Rows from block 3 of a small sound classifier, named by matrix and row number. Rows with one number belong to one neuron. Each number is 128 + 24 x the weight over its row's rms, rounded and kept within 0 to 255. All counts start at 0.
After each neuron's rows are labels from the 100 clips, of 14976, where the neuron reaches its highest value: "responds to" is what is common among them; "loudest" is the band of the loudest frequency at the time of the peak. Only what is clearly more common there than usual is listed. The data: read English sentences (LibriTTS-R).
# fc1: MLP up (model.blocks.3.mlp.fc1.weight, 1024x256), inputs 128-191
# fc2: MLP down (model.blocks.3.mlp.fc2.weight, 256x1024, transposed), outputs 128-191

fc1.119 [ 93 111 148 117 133 131  93 164 128 101 116 141 106  90 143 155 148 134 134 118 116 128 125  91 139 143 138 126 108 175 123 123 161 144 140  81 141 109 148 158 134 144 104 109  61 126 108 115 133 109 135  98 191 153 135  86 123 145 180 132  90 141 118  84]
fc2.119 [ 94 139 135 117 101 120  93 142 130 169 105 136 183 151 100 118  87 115 127  91 120 141 128 129 149 136 167 162 120 182 144 147 132 126 124 156 125 144 129 134 147 152 144 116 152 161 108 131  98 113 130 132 125 117 117 158 148 101 141 150 123 150 138 108]
responds to: voice: male
loudest: 250 to 500 Hz

fc1.658 [167 156 135  97 122 140 124 117 155 117 163 121 141 133 123  89 163 137  83 118 163 152 133  95 140  93 141 145 168 143 138  73 117 164  83 116 141 166 151 136 112 120 100 130 138 111 116 151  96  69 130 115 121 134 116 160 159 135 122 106 104 133 122 113]
fc2.658 [123 135 109 100 132 115 200 125 164 125 110 138 141 146 138 111 121 124 151 102 108 122 129 136 120  91  96 122 112 103 125 130 127 109 134  88 148 111 121 108  95 124 146 120 125 132 128 134 133 108 103 106 102 150 175 100 171 119 132 136 103 147 101 137]
responds to: voice: male
loudest: 250 to 500 Hz

fc1.415 [122 131 187 114 131 143 143 153 136 146 137 163  90 154  93  85 142 116  69  89 114 109 114 175 110 121 149 106 111 128 128 113 123 131 103 139 149 168 148 144 114  99 107 156  96 148 156 139 125  96 155  92  90  84 123 159 158 139  82 116 146 133 129 124]
fc2.415 [107 114  85  95 135  93  91  95 107 110 123 129 162 168 142 140 123 169 160 190 148 117 164 120 130 134 136 111 125 120 147 145 126 137 141 109 108 114  97 152 122 138 126 106 135 111 101 176 160 125  89 157 133 126 155 138 138 149 126 130  99 148 132 168]
responds to: voice: female
loudest: 500 to 1000 Hz

fc1.533 [138 156 114 136 130 124 108  95  97 132 116 139 101 133 160 110  79 130 103 131 140 109 114 135 126 120 137 153 122 105 137  87  99 151 111 138 181  87 126 123 133 130 135 168 137 126 140 119  92 123 137 129 130 130  97 153 174 113 102 111 137 149  79  82]
fc2.533 [124 149 189 160 153 137 129 131 128 148 114 155 129 114 117 134 112 132 140 147 140 138  84 120 119 141 123 122 167 150 123 115 133 118 132 173 123  99 130  91 103 136 175 112 147 125 125 154 120 109 128 103 134  94 105 100 119 121 123 129 110 135 162 151]
responds to: voice: female
loudest: 2000 to 4000 Hz

fc1.316 [126 141 110  89 108 129 143 180 136 168 152  96 122 118  54 114 117 107 144 109 129  99 108 143 139  87 113 159 127 122 125 146 141 133 130 144 137 128 132 110  97  95 136 131 123 156 161 175 164 120 104 110 147 114  96 178 153 105 128 113  93  87 105 103]
fc2.316 [ 85 116 156 126 151 121  87  89 115 118  97 151 115 133 112 124 128 125 131 179 161 142 165 117 139 135 153  90  55 125 177 114 126 173 123 109 106 115 121 153 141 133 122  85 136 122 113  68 131 108 109 149 138 146 137 153 186 114 125 106 117 146 181 157]
responds to: voice: female
loudest: 250 to 500 Hz

fc1.168 [ 97 110 104 155 131 126 102 137  91 145 104 150 105 140  92 152  99 166 134 113  69 135 124 124  99 131 148 107 189 122 107 131 130 144 142 127 170 169 100 169 138 120 133 143 118 174 149 128 148 133 134 150  98  99 101 100 142 134 126 103 125 142 141 151]
fc2.168 [141 130 157 131 105 140 123 126 110 119 168 156 159  70 128 162 158 139 118  85 138 146 172 111 137 111  93 162 120 118 120 153 140 100 147 161 147 148 137 139 135 137 121 146 170 136 145 146 161 171 126 103 112  81 144 162 116 128 160 100 124 126 140 124]
responds to: voice: female
loudest: 500 to 1000 Hz

fc1.324 [129 132 137 105  90 113 129 159 129 156 106 135 127 109 135 153 139 171 160 145 104 129  84 185 122 103  66 122  92 124 151 135 122 101 110  92 137 148  99 138 138 132 108 128  92 144  97 120 128 142 136 160 137 145 110 113 154 124 129 125  67 144  68 128]
fc2.324 [143 164 133 119  97 124 118 124 117 120 145 118  76 138 158 157  74 150 106 115 100 150 139 120 136 146 137 127 120 179 136 104 142 109 103 191 160 125 125 144 131 160 154 114 141 161 128 133 115 154 134 109  80 114 114 157 133  60 137  90 138  99 151 113]
responds to: the word "i"
loudest: 500 to 1000 Hz

fc1.237 [158 160 121  97 124 138 124 137 146 136 135 132 117 122 116 101 178 103  88 152 159 155 128 112 137 107 130 173 181 144 139  82 114 155  95 104 122 157 150 139  87 129 134 133 119 122 113 128 117  65 107 128 150 128 138 140 133 136 146 116  94 135 142  97]
fc2.237 [124 131 140  94 100 132 167 102 144 121  96 114 143 146 142 101 153 134 160  87 104 114 147 148 115 103  91 146 100 123 160 151 110 100 135  72 145 122 133 115  94  95 157 141 139 135 118 150 155 135 114 108  69 168 151 112 152 114 117 117 118 149 127 128]
responds to: voice: male
loudest: 250 to 500 Hz

fc1.544 [105 160 114 115 119 120 144 103 153 120 152 108  83  98 142 111 146 135 155  86 136 138 125 126 154 149 127 139 151 153 132 117 117 122 160 135  99  89 177 106 145 111 118  95 121 143 124 160 133 167 121 116 151 139 119 153 159 136 111  96  96 124 135 133]
fc2.544 [114 133 126 122 170 112 142 124 105 111 122 123 166 173 133 143 103 150 144 119 193  86 143 111 135 142 116 136  92 160 127 147 156  89 145 184  84  98  97 161 131 114  96 153 110 129 100 114 132 171  86 148  94 115  85 107 148 139 137 104 161 103 129 161]
responds to: voice: female
loudest: 500 to 1000 Hz

fc1.655 [104 109 149 116 102 149 139 123  95 139 128 152 137 122 140 135  92 142  83 143 117 170  79  96 108 127 155 152 146 130 133 121 108 138  99 149 156 110 132 118 159 100 181 131 142 126 105 111 173 149 154 141 105 121 166  95 116 121 177 137 138 126 146 162]
fc2.655 [120 139 119 114 121 110 140 132 121 118 100 138 152 190 145 130 112 178 117 106 144 118 122 165 123 120 161 138 143 149 144 133 130 117 138 133 120 132 112 129  88 150 127 147 154 128 121 101 123 103 147 130 122 105  88 139 133 136 112 108 136 149 110 168]
responds to: voice: female
loudest: 250 to 500 Hz