A small sound classifier, trained from scratch: 6.55M parameters.
Rows from block 2 of a small sound classifier, named by matrix and row number. Rows with one number belong to one neuron. Each number is 50 + 10 x the weight over its row's rms, rounded and kept within 0 to 99. All counts start at 0. After the name is the row's rms in percent of the matrix's.
After each neuron's rows are labels from the 100 clips, of 14976, where the neuron reaches its highest value: "loudest" is the band of the loudest frequency at the time of the peak. Only what is clearly more common there than usual is listed. The data: read English sentences (LibriTTS-R).
# fc1: MLP up (model.blocks.2.mlp.fc1.weight, 1024x256), inputs 192-215
# fc2: MLP down (model.blocks.2.mlp.fc2.weight, 256x1024, transposed), outputs 192-215

fc1.356 092:56 28 47 33 44 31 48 34 53 48 63 50 61 58 64 49 51 30 54 60 43 33 46 50
fc2.356 083:63 61 30 42 46 33 66 51 32 43 59 48 39 65 50 39 65 65 40 39 52 44 52 37
loudest: 250 to 500 Hz

fc1.528 093:42 49 40 48 46 44 47 38 65 58 52 44 53 55 46 59 48 49 54 49 62 25 34 59
fc2.528 094:46 52 53 48 60 56 56 56 54 31 55 48 21 52 60 54 54 37 63 65 46 56 55 62
loudest: 500 to 1000 Hz

fc1.766 104:62 57 33 47 58 28 50 44 41 62 46 61 48 52 61 51 50 63 56 41 40 47 48 46
fc2.766 082:57 28 61 58 53 53 60 36 51 43 44 64 56 59 58 55 53 49 53 60 57 50 43 48
loudest: 500 to 1000 Hz

fc1.634 097:56 51 54 32 40 52 61 54 46 49 61 46 54 50 56 50 63 53 53 55 49 58 56 39
fc2.634 105:45 50 58 32 38 38 35 48 48 43 45 50 51 46 53 51 52 47 44 65 40 37 61 36
loudest: 500 to 1000 Hz

fc1.723 086:45 54 55 45 55 47 18 50 46 56 33 59 51 56 40 56 58 37 50 52 50 50 51 58
fc2.723 094:57 56 43 26 51 36 49 27 45 64 66 65 46 51 59 57 54 51 55 59 59 62 50 41
loudest: 250 to 500 Hz

fc1.27 091:54 59 61 45 61 49 55 48 60 42 50 52 68 48 57 71 43 62 61 55 45 51 45 53
fc2.27 080:52 31 44 46 53 48 57 59 21 43 50 47 50 47 51 43 63 59 62 48 70 42 74 61
loudest: 250 to 500 Hz; 500 to 1000 Hz

fc1.703 073:45 49 40 44 62 61 48 41 58 56 44 53 34 43 49 52 39 53 45 51 54 45 54 60
fc2.703 072:41 52 26 39 54 57 54 47 47 54 45 44 23 56 52 37 56 46 42 39 47 47 40 38
loudest: 250 to 500 Hz

fc1.3 077:34 45 57 65 43 43 67 49 41 49 39 34 53 56 49 41 28 65 62 42 39 62 49 59
fc2.3 075:54 39 40 56 46 65 57 53 59 64 50 67 47 56 49 38 48 58 31 46 46 42 52 41
loudest: 250 to 500 Hz

fc1.557 091:34 28 55 63 39 45 60 38 67 52 40 59 55 46 49 47 51 53 46 49 41 47 38 53
fc2.557 095:54 47 45 40 60 30 55 45 44 37 57 56 56 66 44 65 50 56 49 44 42 42 44 58
loudest: 250 to 500 Hz

fc1.101 129:62 55 45 36 36 39 41 45 59 54 50 66 43 56 62 40 43 67 55 76 56 46 60 65
fc2.101 107:60 36 49 62 63 54 60 51 66 30 62 53 52 32 39 54 57 51 44 42 47 72 39 50
loudest: 250 to 500 Hz

fc1.39 094:56 46 60 54 75 46 38 62 35 52 49 49 27 48 47 40 44 69 62 50 61 39 53 59
fc2.39 105:48 42 41 56 42 66 44 39 42 47 44 47 52 40 50 44 36 41 62 46 44 46 53 54
loudest: 250 to 500 Hz

fc1.227 094:63 61 51 60 56 41 60 44 57 52 48 57 38 47 65 58 58 46 61 64 64 42 41 46
fc2.227 092:58 66 39 42 44 52 49 42 40 65 35 44 58 41 55 52 58 56 33 49 38 49 50 64
loudest: 250 to 500 Hz; 500 to 1000 Hz

fc1.330 112:63 59 55 54 68 58 55 54 57 53 48 53 39 47 36 44 52 59 65 50 38 39 55 42
fc2.330 114:49 43 47 55 39 42 37 40 38 50 59 47 58 54 41 42 49 41 61 42 37 50 47 63
loudest: 250 to 500 Hz

fc1.561 085:67 48 36 58 47 36 44 60 65 46 52 54 55 62 60 45 47 62 55 49 47 50 65 58
fc2.561 069:59 36 51 62 72 47 70 43 41 62 55 44 42 76 50 38 58 55 53 47 66 50 28 48
loudest: 250 to 500 Hz

fc1.642 095:53 51 47 65 63 53 47 43 55 58 51 57 44 51 47 50 43 59 48 42 48 47 58 55
fc2.642 107:43 37 48 51 37 52 47 37 31 55 43 57 38 41 50 46 37 45 53 34 48 42 62 56
loudest: 250 to 500 Hz

fc1.761 089:43 34 57 40 45 63 41 54 46 57 45 39 59 60 40 72 62 44 52 33 47 49 46 57
fc2.761 095:51 63 64 41 45 35 59 43 45 33 65 50 36 47 72 27 50 54 45 49 42 41 64 40
loudest: 250 to 500 Hz

fc1.623 078:50 48 52 60 56 55 47 57 39 51 53 65 41 54 52 51 46 68 38 47 44 40 53 51
fc2.623 104:49 40 43 59 42 54 47 41 42 53 43 56 52 41 48 45 32 40 52 32 49 41 55 55
loudest: 250 to 500 Hz

fc1.198 085:55 54 61 46 65 43 46 57 52 43 53 48 31 48 60 47 46 55 50 51 32 53 49 46
fc2.198 062:53 51 32 45 32 48 48 48 52 61 35 53 42 47 50 38 49 63 33 46 56 57 44 60
loudest: 500 to 1000 Hz; 250 to 500 Hz

fc1.408 101:49 46 61 36 64 49 50 40 50 44 42 47 62 52 50 66 50 54 41 49 45 27 62 49
fc2.408 097:47 58 39 48 42 49 48 59 55 54 48 52 33 48 64 48 47 56 54 48 74 51 58 46
loudest: 250 to 500 Hz; 500 to 1000 Hz

fc1.545 083:62 53 55 48 71 39 44 68 37 54 55 45 43 59 42 30 42 70 44 61 50 45 47 42
fc2.545 099:44 46 43 53 32 63 47 41 48 48 41 40 46 39 51 46 45 42 58 39 44 39 52 58
loudest: 250 to 500 Hz

fc1.605 128:48 46 68 29 56 29 57 54 47 50 56 35 64 59 45 52 49 45 40 49 29 54 52 35
fc2.605 122:44 52 53 52 66 52 49 44 52 57 63 47 44 57 47 42 70 47 46 60 47 51 57 45
loudest: 500 to 1000 Hz

fc1.111 082:64 53 65 30 39 55 57 56 35 49 70 42 52 49 64 53 66 57 47 53 51 53 56 37
fc2.111 097:38 45 54 43 42 34 42 48 52 47 34 53 55 53 45 52 41 45 42 58 45 44 61 43
loudest: 500 to 1000 Hz

fc1.107 111:33 53 42 26 46 25 43 71 49 54 43 53 59 53 35 69 73 67 61 50 47 32 47 49
fc2.107 131:53 68 49 31 41 37 56 43 46 39 66 46 52 74 57 52 59 47 45 39 52 68 55 38
loudest: 250 to 500 Hz

fc1.9 095:55 44 49 51 34 47 36 50 43 51 56 34 61 53 61 53 53 39 56 41 49 59 43 56
fc2.9 100:41 33 53 50 46 53 53 37 42 48 46 62 40 55 42 49 43 52 38 60 60 42 60 48
loudest: 250 to 500 Hz; 500 to 1000 Hz

fc1.596 083:64 50 53 53 65 51 52 45 36 51 48 56 26 43 34 49 53 67 42 68 37 51 62 37
fc2.596 093:39 50 38 42 32 53 48 35 54 43 40 40 43 45 49 35 49 42 49 47 43 41 33 56
loudest: 250 to 500 Hz

fc1.275 085:51 62 53 50 62 55 46 49 41 52 46 70 53 47 52 43 41 58 43 62 43 57 42 38
fc2.275 093:62 51 31 53 37 37 48 43 52 43 44 27 49 40 49 38 39 50 42 42 41 41 57 48
loudest: 250 to 500 Hz

fc1.263 081:61 64 60 52 64 46 54 60 35 45 37 44 48 58 44 32 49 64 57 50 49 49 52 42
fc2.263 087:29 49 37 37 22 55 44 41 41 58 52 46 44 54 48 45 53 53 55 41 46 40 42 42
loudest: 250 to 500 Hz; 500 to 1000 Hz

fc1.383 107:49 46 42 56 48 47 41 48 69 52 34 67 46 43 50 61 31 68 32 37 49 68 48 51
fc2.383 106:41 56 55 47 39 53 60 50 47 47 63 58 58 56 42 43 50 49 74 45 49 38 65 53
loudest: 250 to 500 Hz

fc1.223 099:42 52 57 45 61 40 56 51 44 48 43 37 40 53 43 66 57 54 64 55 53 49 37 48
fc2.223 109:53 42 35 47 49 30 33 66 69 46 55 45 45 45 43 32 62 54 43 63 46 61 21 44
loudest: 250 to 500 Hz

fc1.90 076:51 57 51 53 62 50 44 57 50 60 46 56 39 52 57 40 44 66 47 48 40 45 59 41
fc2.90 088:41 45 46 44 38 57 43 42 47 59 41 45 40 41 41 49 46 51 55 32 44 45 68 46
loudest: 250 to 500 Hz

fc1.38 087:60 53 57 61 57 46 52 58 64 50 57 59 37 65 51 34 50 56 29 54 45 35 51 59
fc2.38 097:42 37 52 56 39 59 51 33 40 50 44 36 44 44 51 46 43 55 27 36 42 34 64 46
loudest: 250 to 500 Hz

fc1.562 121:50 63 56 38 51 60 42 48 66 49 59 36 50 42 36 41 32 47 57 67 41 32 45 31
fc2.562 101:61 50 54 36 48 46 63 57 59 51 52 49 51 64 55 53 67 49 45 55 39 54 46 66
loudest: 250 to 500 Hz

fc1.249 093:59 63 39 49 60 51 28 43 35 44 40 53 40 52 56 55 41 46 53 39 60 31 62 37
fc2.249 087:41 49 53 40 38 52 60 55 68 53 49 39 43 45 53 33 51 59 36 55 41 57 67 57
loudest: 500 to 1000 Hz

fc1.413 096:54 43 49 43 65 31 49 54 68 46 40 59 61 45 41 50 45 64 57 52 50 56 48 71
fc2.413 083:57 69 45 43 52 37 62 49 38 43 61 54 50 66 53 53 36 51 41 45 40 59 26 50
loudest: 250 to 500 Hz

fc1.115 100:49 40 51 46 42 28 43 48 61 50 28 72 41 49 44 57 55 46 42 61 62 37 50 40
fc2.115 102:54 67 60 53 50 49 51 55 61 50 71 58 49 53 43 41 45 53 59 39 23 55 66 57
loudest: 250 to 500 Hz

fc1.563 089:61 49 63 46 70 50 61 49 45 47 44 60 57 47 65 39 49 47 63 57 59 35 62 69
fc2.563 097:61 47 48 54 65 52 35 49 45 55 51 46 26 41 53 51 57 61 46 64 43 31 40 62
loudest: 250 to 500 Hz

fc1.278 076:58 65 39 64 66 47 60 33 58 41 46 48 59 39 57 60 71 48 54 49 45 41 43 41
fc2.278 073:50 51 39 40 44 45 67 54 54 41 65 48 48 60 57 45 43 55 34 21 52 60 43 61
loudest: 500 to 1000 Hz

fc1.379 086:43 50 53 74 66 34 47 44 48 32 48 61 68 45 57 52 53 58 53 43 47 56 45 49
fc2.379 074:60 64 31 27 45 51 62 52 49 54 59 42 44 51 50 38 49 40 57 58 56 47 45 61
loudest: 4000 to 8000 Hz

fc1.372 093:41 68 71 45 62 39 47 40 63 43 48 37 54 59 47 38 36 55 46 38 39 63 58 39
fc2.372 091:50 51 35 44 49 52 53 46 47 67 48 41 36 54 49 46 62 67 56 56 60 52 58 46
loudest: 250 to 500 Hz; 500 to 1000 Hz

fc1.735 098:54 61 59 58 55 52 45 40 65 50 44 58 37 53 63 49 59 68 49 55 60 58 49 52
fc2.735 082:52 49 54 59 54 38 38 69 43 43 53 42 38 75 52 62 59 49 57 64 54 55 32 53
loudest: 250 to 500 Hz

fc1.594 115:35 61 64 57 78 58 37 58 64 51 47 44 53 52 50 43 27 52 41 65 32 61 60 29
fc2.594 115:53 57 34 67 52 45 38 60 50 68 69 40 39 42 52 32 45 49 56 46 49 34 40 50
loudest: 500 to 1000 Hz

fc1.567 098:63 42 54 54 51 51 48 55 53 56 44 59 50 61 58 52 64 62 43 55 40 41 60 55
fc2.567 111:49 49 47 71 45 46 48 53 61 60 53 48 41 38 41 45 48 40 38 52 58 27 49 70
loudest: 250 to 500 Hz

fc1.431 084:46 47 49 63 57 58 46 56 46 51 50 66 45 60 51 51 43 54 55 41 49 44 58 59
fc2.431 102:51 44 49 55 39 59 50 35 40 55 51 53 41 37 48 46 35 47 52 30 48 38 64 58
loudest: 250 to 500 Hz

fc1.367 093:42 39 47 29 65 24 44 45 51 55 55 43 55 46 53 49 48 38 53 38 48 53 52 39
fc2.367 106:62 53 38 50 54 55 39 31 50 52 47 53 38 45 43 33 59 52 45 52 40 54 58 37
loudest: 250 to 500 Hz

fc1.313 082:58 46 41 48 49 61 44 43 55 58 52 57 39 36 45 40 46 53 42 74 36 59 54 50
fc2.313 089:55 41 34 53 39 49 58 41 56 38 33 45 42 36 42 43 40 54 33 41 57 40 48 55
loudest: 250 to 500 Hz

fc1.122 088:57 50 40 48 29 51 53 41 53 54 46 46 47 49 42 47 63 56 55 27 48 49 46 37
fc2.122 077:63 60 50 43 56 45 60 58 44 41 58 61 52 64 55 35 46 33 69 52 62 62 39 53
loudest: 250 to 500 Hz

fc1.716 066:49 44 58 61 53 41 32 42 45 44 44 39 43 47 45 58 50 47 43 59 59 46 36 60
fc2.716 080:57 39 42 35 50 54 51 30 55 67 49 67 54 64 55 31 51 54 56 48 56 65 50 45
loudest: 250 to 500 Hz

fc1.398 116:61 42 58 47 68 43 50 51 41 44 53 67 46 52 52 27 48 51 51 44 63 33 59 59
fc2.398 104:50 32 55 56 47 69 51 50 43 59 41 56 35 33 56 57 53 53 48 48 48 39 51 63
loudest: 250 to 500 Hz

fc1.17 106:48 62 38 54 11 45 37 48 67 56 36 40 47 62 55 49 40 65 37 52 27 57 45 52
fc2.17 112:65 73 45 56 61 55 58 38 47 55 39 48 51 37 49 34 69 39 44 54 57 52 41 46
loudest: 500 to 1000 Hz

fc1.565 077:50 47 46 62 36 54 42 54 33 45 74 31 48 51 48 49 64 54 52 28 44 55 53 37
fc2.565 089:48 38 44 45 46 45 44 44 54 55 53 52 38 50 34 35 50 51 50 48 60 38 56 42
loudest: 250 to 500 Hz; 500 to 1000 Hz

fc1.706 100:35 66 63 54 71 61 52 56 45 42 45 64 47 50 49 46 34 48 39 24 69 40 54 26
fc2.706 109:61 43 33 53 32 59 42 48 65 56 59 44 45 51 48 42 51 47 64 60 27 46 56 44
loudest: 4000 to 8000 Hz

fc1.420 086:44 46 64 51 48 40 39 37 58 54 54 36 48 58 54 41 32 46 59 66 35 56 64 48
fc2.420 083:62 53 34 44 58 52 52 52 49 67 42 40 38 64 49 49 72 59 57 50 65 44 50 52
loudest: 250 to 500 Hz; 500 to 1000 Hz

fc1.344 109:60 49 47 44 63 40 45 58 40 71 54 41 44 46 30 54 44 47 54 53 48 42 45 43
fc2.344 112:48 57 45 30 52 48 28 52 39 38 74 67 48 45 49 57 62 52 67 48 56 61 50 59
loudest: 250 to 500 Hz

fc1.245 092:64 56 58 26 45 48 55 47 43 48 63 40 60 49 60 45 60 59 53 44 46 48 56 40
fc2.245 106:44 47 55 37 39 36 39 57 55 47 42 45 58 55 46 61 50 44 47 63 41 40 60 40
loudest: 500 to 1000 Hz

fc1.293 090:68 49 73 49 58 51 44 73 50 53 46 51 38 52 40 33 53 53 59 49 51 36 58 43
fc2.293 103:41 42 44 44 42 58 44 37 37 43 57 46 54 52 49 39 51 49 49 39 40 55 49 51
loudest: 250 to 500 Hz

fc1.728 084:52 51 40 49 53 46 53 40 59 58 48 72 48 56 66 43 44 64 30 67 48 36 64 57
fc2.728 084:50 45 55 48 48 48 45 45 52 45 54 40 40 44 40 28 49 41 47 46 38 42 50 66
loudest: 250 to 500 Hz

fc1.242 135:49 47 42 23 41 35 40 42 50 56 44 50 52 56 54 67 44 32 70 46 60 47 57 54
fc2.242 138:36 49 44 54 41 51 58 57 54 47 62 53 48 59 48 51 55 62 57 51 44 58 62 53
loudest: 250 to 500 Hz

fc1.405 069:65 56 54 64 56 59 46 51 31 51 45 61 58 43 53 43 36 69 28 65 43 56 46 47
fc2.405 085:48 50 39 44 43 64 47 38 68 48 41 35 28 48 38 34 53 47 53 32 43 31 47 55
loudest: 250 to 500 Hz

fc1.656 088:57 59 31 45 48 58 56 50 56 65 36 37 47 50 58 38 43 59 67 44 40 52 64 37
fc2.656 088:51 45 37 47 56 51 59 57 45 33 53 52 46 73 47 51 36 50 59 56 50 55 38 70
loudest: 500 to 1000 Hz

fc1.123 071:57 46 41 46 55 55 32 62 40 63 35 59 59 47 44 44 47 61 24 71 42 58 48 56
fc2.123 099:54 53 45 52 40 50 49 46 64 43 49 51 47 44 47 40 41 53 52 35 55 37 53 56
loudest: 250 to 500 Hz

fc1.96 113:52 59 52 45 61 46 61 44 36 32 44 55 64 59 54 63 49 59 66 53 39 44 73 33
fc2.96 117:69 67 58 58 49 58 27 49 71 55 57 60 52 53 53 35 59 46 36 69 35 51 37 60
loudest: 250 to 500 Hz

fc1.76 096:37 47 56 41 53 28 49 41 56 63 33 48 56 39 50 65 44 46 52 60 60 32 59 45
fc2.76 128:49 44 49 51 42 54 51 41 32 63 66 62 49 61 40 50 48 45 47 31 52 37 56 52
loudest: 250 to 500 Hz; 500 to 1000 Hz

fc1.496 084:52 41 56 50 61 50 53 51 56 50 49 54 54 47 54 46 46 49 55 45 52 30 53 57
fc2.496 073:53 55 46 48 64 57 45 38 47 52 57 45 34 46 52 52 61 48 35 39 42 43 46 55
loudest: 250 to 500 Hz

fc1.68 103:59 48 55 64 56 53 45 55 53 59 57 55 36 46 39 46 55 59 60 54 38 34 46 54
fc2.68 110:55 33 51 53 36 54 46 38 39 50 51 45 51 47 43 37 41 42 59 37 44 46 53 65
loudest: 250 to 500 Hz

fc1.652 110:67 57 56 49 50 58 36 39 40 26 49 41 36 51 52 35 63 65 66 60 44 35 52 58
fc2.652 118:50 44 42 43 43 56 53 57 54 56 58 50 53 59 50 45 46 55 36 48 65 72 53 56
loudest: 250 to 500 Hz

fc1.359 081:43 60 50 55 33 68 31 42 46 52 43 32 55 49 42 68 54 38 55 27 47 56 57 43
fc2.359 090:37 48 57 38 55 43 55 62 49 45 68 49 43 50 59 25 56 53 34 43 63 49 63 51
loudest: 250 to 500 Hz

fc1.757 091:36 35 50 50 47 40 49 45 39 70 59 44 63 49 45 48 44 56 35 42 47 52 60 54
fc2.757 098:70 64 40 52 35 46 64 48 33 66 49 65 32 62 42 30 37 67 45 55 50 42 23 57
loudest: 250 to 500 Hz

fc1.24 106:58 47 44 31 50 60 49 42 51 58 53 56 40 48 48 59 43 55 63 41 38 35 54 52
fc2.24 108:48 65 36 42 60 60 25 54 52 37 56 57 35 41 47 45 61 36 52 36 51 54 51 58
loudest: 250 to 500 Hz

fc1.381 076:59 52 49 51 55 50 45 57 60 56 49 62 41 51 52 36 42 59 49 46 51 42 52 52
fc2.381 087:45 37 42 53 45 60 45 41 48 53 51 46 39 44 43 39 43 52 49 39 44 42 64 57
loudest: 250 to 500 Hz

fc1.758 084:40 35 54 28 56 37 54 39 50 50 36 48 50 52 50 35 43 54 56 56 57 59 57 57
fc2.758 100:61 49 36 59 63 55 55 64 40 56 57 52 59 49 52 37 60 47 45 51 36 50 46 57
loudest: 250 to 500 Hz; 500 to 1000 Hz

fc1.750 122:56 35 49 29 49 44 57 59 61 49 56 44 45 47 60 55 26 45 34 68 44 50 65 57
fc2.750 124:54 58 54 63 42 35 43 40 56 46 45 56 61 38 45 30 65 54 41 36 49 47 47 40
loudest: 250 to 500 Hz

fc1.119 088:48 51 46 36 43 64 34 54 48 58 48 30 58 57 53 64 71 39 54 41 49 50 41 48
fc2.119 099:46 52 74 48 36 38 49 39 41 45 57 53 38 57 62 31 44 49 34 47 45 54 69 47
loudest: 500 to 1000 Hz

fc1.554 079:46 40 58 70 40 53 43 47 73 45 50 54 59 52 47 57 50 58 51 57 44 48 38 60
fc2.554 103:66 42 40 60 52 44 57 56 57 55 48 64 47 63 61 48 50 36 39 37 57 47 34 36
loudest: 250 to 500 Hz

fc1.20 093:51 53 64 58 46 54 69 50 60 26 48 52 63 55 44 47 63 40 35 50 43 34 49 52
fc2.20 089:53 51 52 62 41 51 61 52 69 48 36 55 36 57 57 32 50 52 47 49 69 64 35 45
loudest: 250 to 500 Hz; 500 to 1000 Hz