From a checkpoint of a small sound classifier.
Training: soap at rate 0.0015, batches of 128, held-out accuracy 99%.
Rows from block 3 of a small sound classifier, named by matrix and row number. Rows with one number belong to one neuron. Each number is 500 + 25 x the weight over its row's rms, rounded and kept within 0 to 999. All counts start at 0. Numbers have three digits each. After the name is the row's rms in percent of the matrix's.
After each neuron's rows are labels from the 100 clips, of 14976, where the neuron reaches its highest value: "top examples" is what is common among them. Only what is clearly more common there than usual is listed. The data: read English sentences (LibriTTS-R). In brackets: how many of the 100.
# fc1: MLP up (model.blocks.3.mlp.fc1.weight, 1024x256), inputs 64-127
# fc2: MLP down (model.blocks.3.mlp.fc2.weight, 256x1024, transposed), outputs 64-127

fc1.247 103:558481500478523510538520493551489484523539489506536503477467475487491501474517507448442488503524541533490523532515526483517544505479516520451506506509502504504517442477470535490489464533507473
fc2.247 106:472522497470480524461524470493507510499508540490513530493510560479482512500488518504521546493548498514495476462468493472486494520473494511518435430501485479471502494532490524484472535523503465
top examples: voice: female (84)

fc1.338 075:470494542473508526506476534510514525524477516485515543506509453458503571507479524525486510487509538507483535524482526529513517488498494505504509449513483495526513510446511556524520514496518501
fc2.338 083:480479529511475448528491457535514532556509480466535513476490512527492489501526486506491482479547491475506468472496518525455517502524513534481496486475454469483509464494441467475477478528529482
top examples: voice: male (98)

fc1.283 100:494494511545509529513510481507509499499499457496509530520490512513566501483479432489510513515524473513489512497563456497485462531523469510520464528499552522433507509503506505460517544463500507
fc2.283 076:495493510458542490527488500464509476515514518518518505521509492520504457475531527539526523456486508516514475475468486508484491494536515496488506533508512514507509488457559531500520490519485465
top examples: voice: male (99)

fc1.444 095:499497499494481562462501498533482533477475513526487479506482459461472523519508488480488524492484502494540511539484535493486482525463489502543477491491498563478526495496518547520485517530519522
fc2.444 101:495514496511511507548481528517507497493497484484496494520485460505471468486545524493525472481500495512493535520537484514466485513544506507458482521511523524556492460536525478490509499508469475
top examples: voice: male (94)

fc1.290 105:493480479430469505495506549483491542478512530527541488505546505466510512496523523452473494481520497448484515512491490533468476472519504511506485478495546495493481510483526502473504511511490500
fc2.290 107:529514471466454497494479475470503467503491511489492501512486520492504489518474491497497507535494498511550520459487487510484505530496476518491493493469491523487525498517462520498548535454545516
top examples: voice: male (74)

fc1.472 116:502500524514500513514529492456504521472460504505466504529474484476513484462490477480486465524501529490424471461470486455471487497493505539565500509503498558502517499530474531495507495490492493
fc2.472 112:521522505451502515508522498544453508522513529486540496506536534487486510502461513477508482532499498473536484505518493535486538493482507511465522479489480470470517462477485509507529546450517471
top examples: voice: female (91)

fc1.433 076:473516497461471516509518490437464490502504525513524512483474495490481503518482540505482494474493518499486516531468531479499509559517473495540470455523504533478507509533518578512503525517512473
fc2.433 077:514509478460484480496531502467516487508547463503508481492482495519487472540534497459477454534499473486500546472530491482509512478531504493474481516476480492511517495497504499511519512486525523
top examples: voice: male (89)

fc1.750 097:493484501508503494514496455475490507545525471478511503508474496506503518495480521490508541520476452521473499532518504527493485512481494502491509454547500474460495495454483454516490480516505491
fc2.750 111:521467483472512504550487510512520455503534469508529534576477474492486490464510493487491487487476541503486553551478490492454495480532515484532507473526491516475493505500539487477494547476500500
top examples: voice: female (99); the word "you" (32)

fc1.487 076:459472512501539514487533493500501514506486451507496474492523474480468521476457519500504515503474475512488530473495479451508483513531508505545513460483511507511507479485521495495478485507490506
fc2.487 103:534500512470506495515501520481498498468521547494501515505486517493476497457515495514471481534483551477512449480521488509497514532499474486520526511494519508499476472473480515499485533496485491
top examples: voice: female (85)

fc1.37 063:458517529480492487522502515471517482511488513520587511506505474501547512490491521544465519488520513515449495500494511529474490538490509492491522507564486560499509505527524512535510546537512517
fc2.37 075:541477483458490488511503506512506512522558478490488498487478523526507483526462516485502490543482468505501516468514498488526478485491477507501489478448449440512522484488470485485517505531494463
top examples: voice: male (82)

fc1.401 096:510515449499517508502534503525485473527458468516458501502518502485497507514488468513466481486515519493448490493502468485484487532534475495501488510495498472474474491496488514477566505496496529
fc2.401 098:511512505509496499470492533522513513480517532488479482547513457551492507477510540514508495500488516523461520462497521514507489519547490539487504513486450493509480499489552495495505497497503485
top examples: voice: male (99)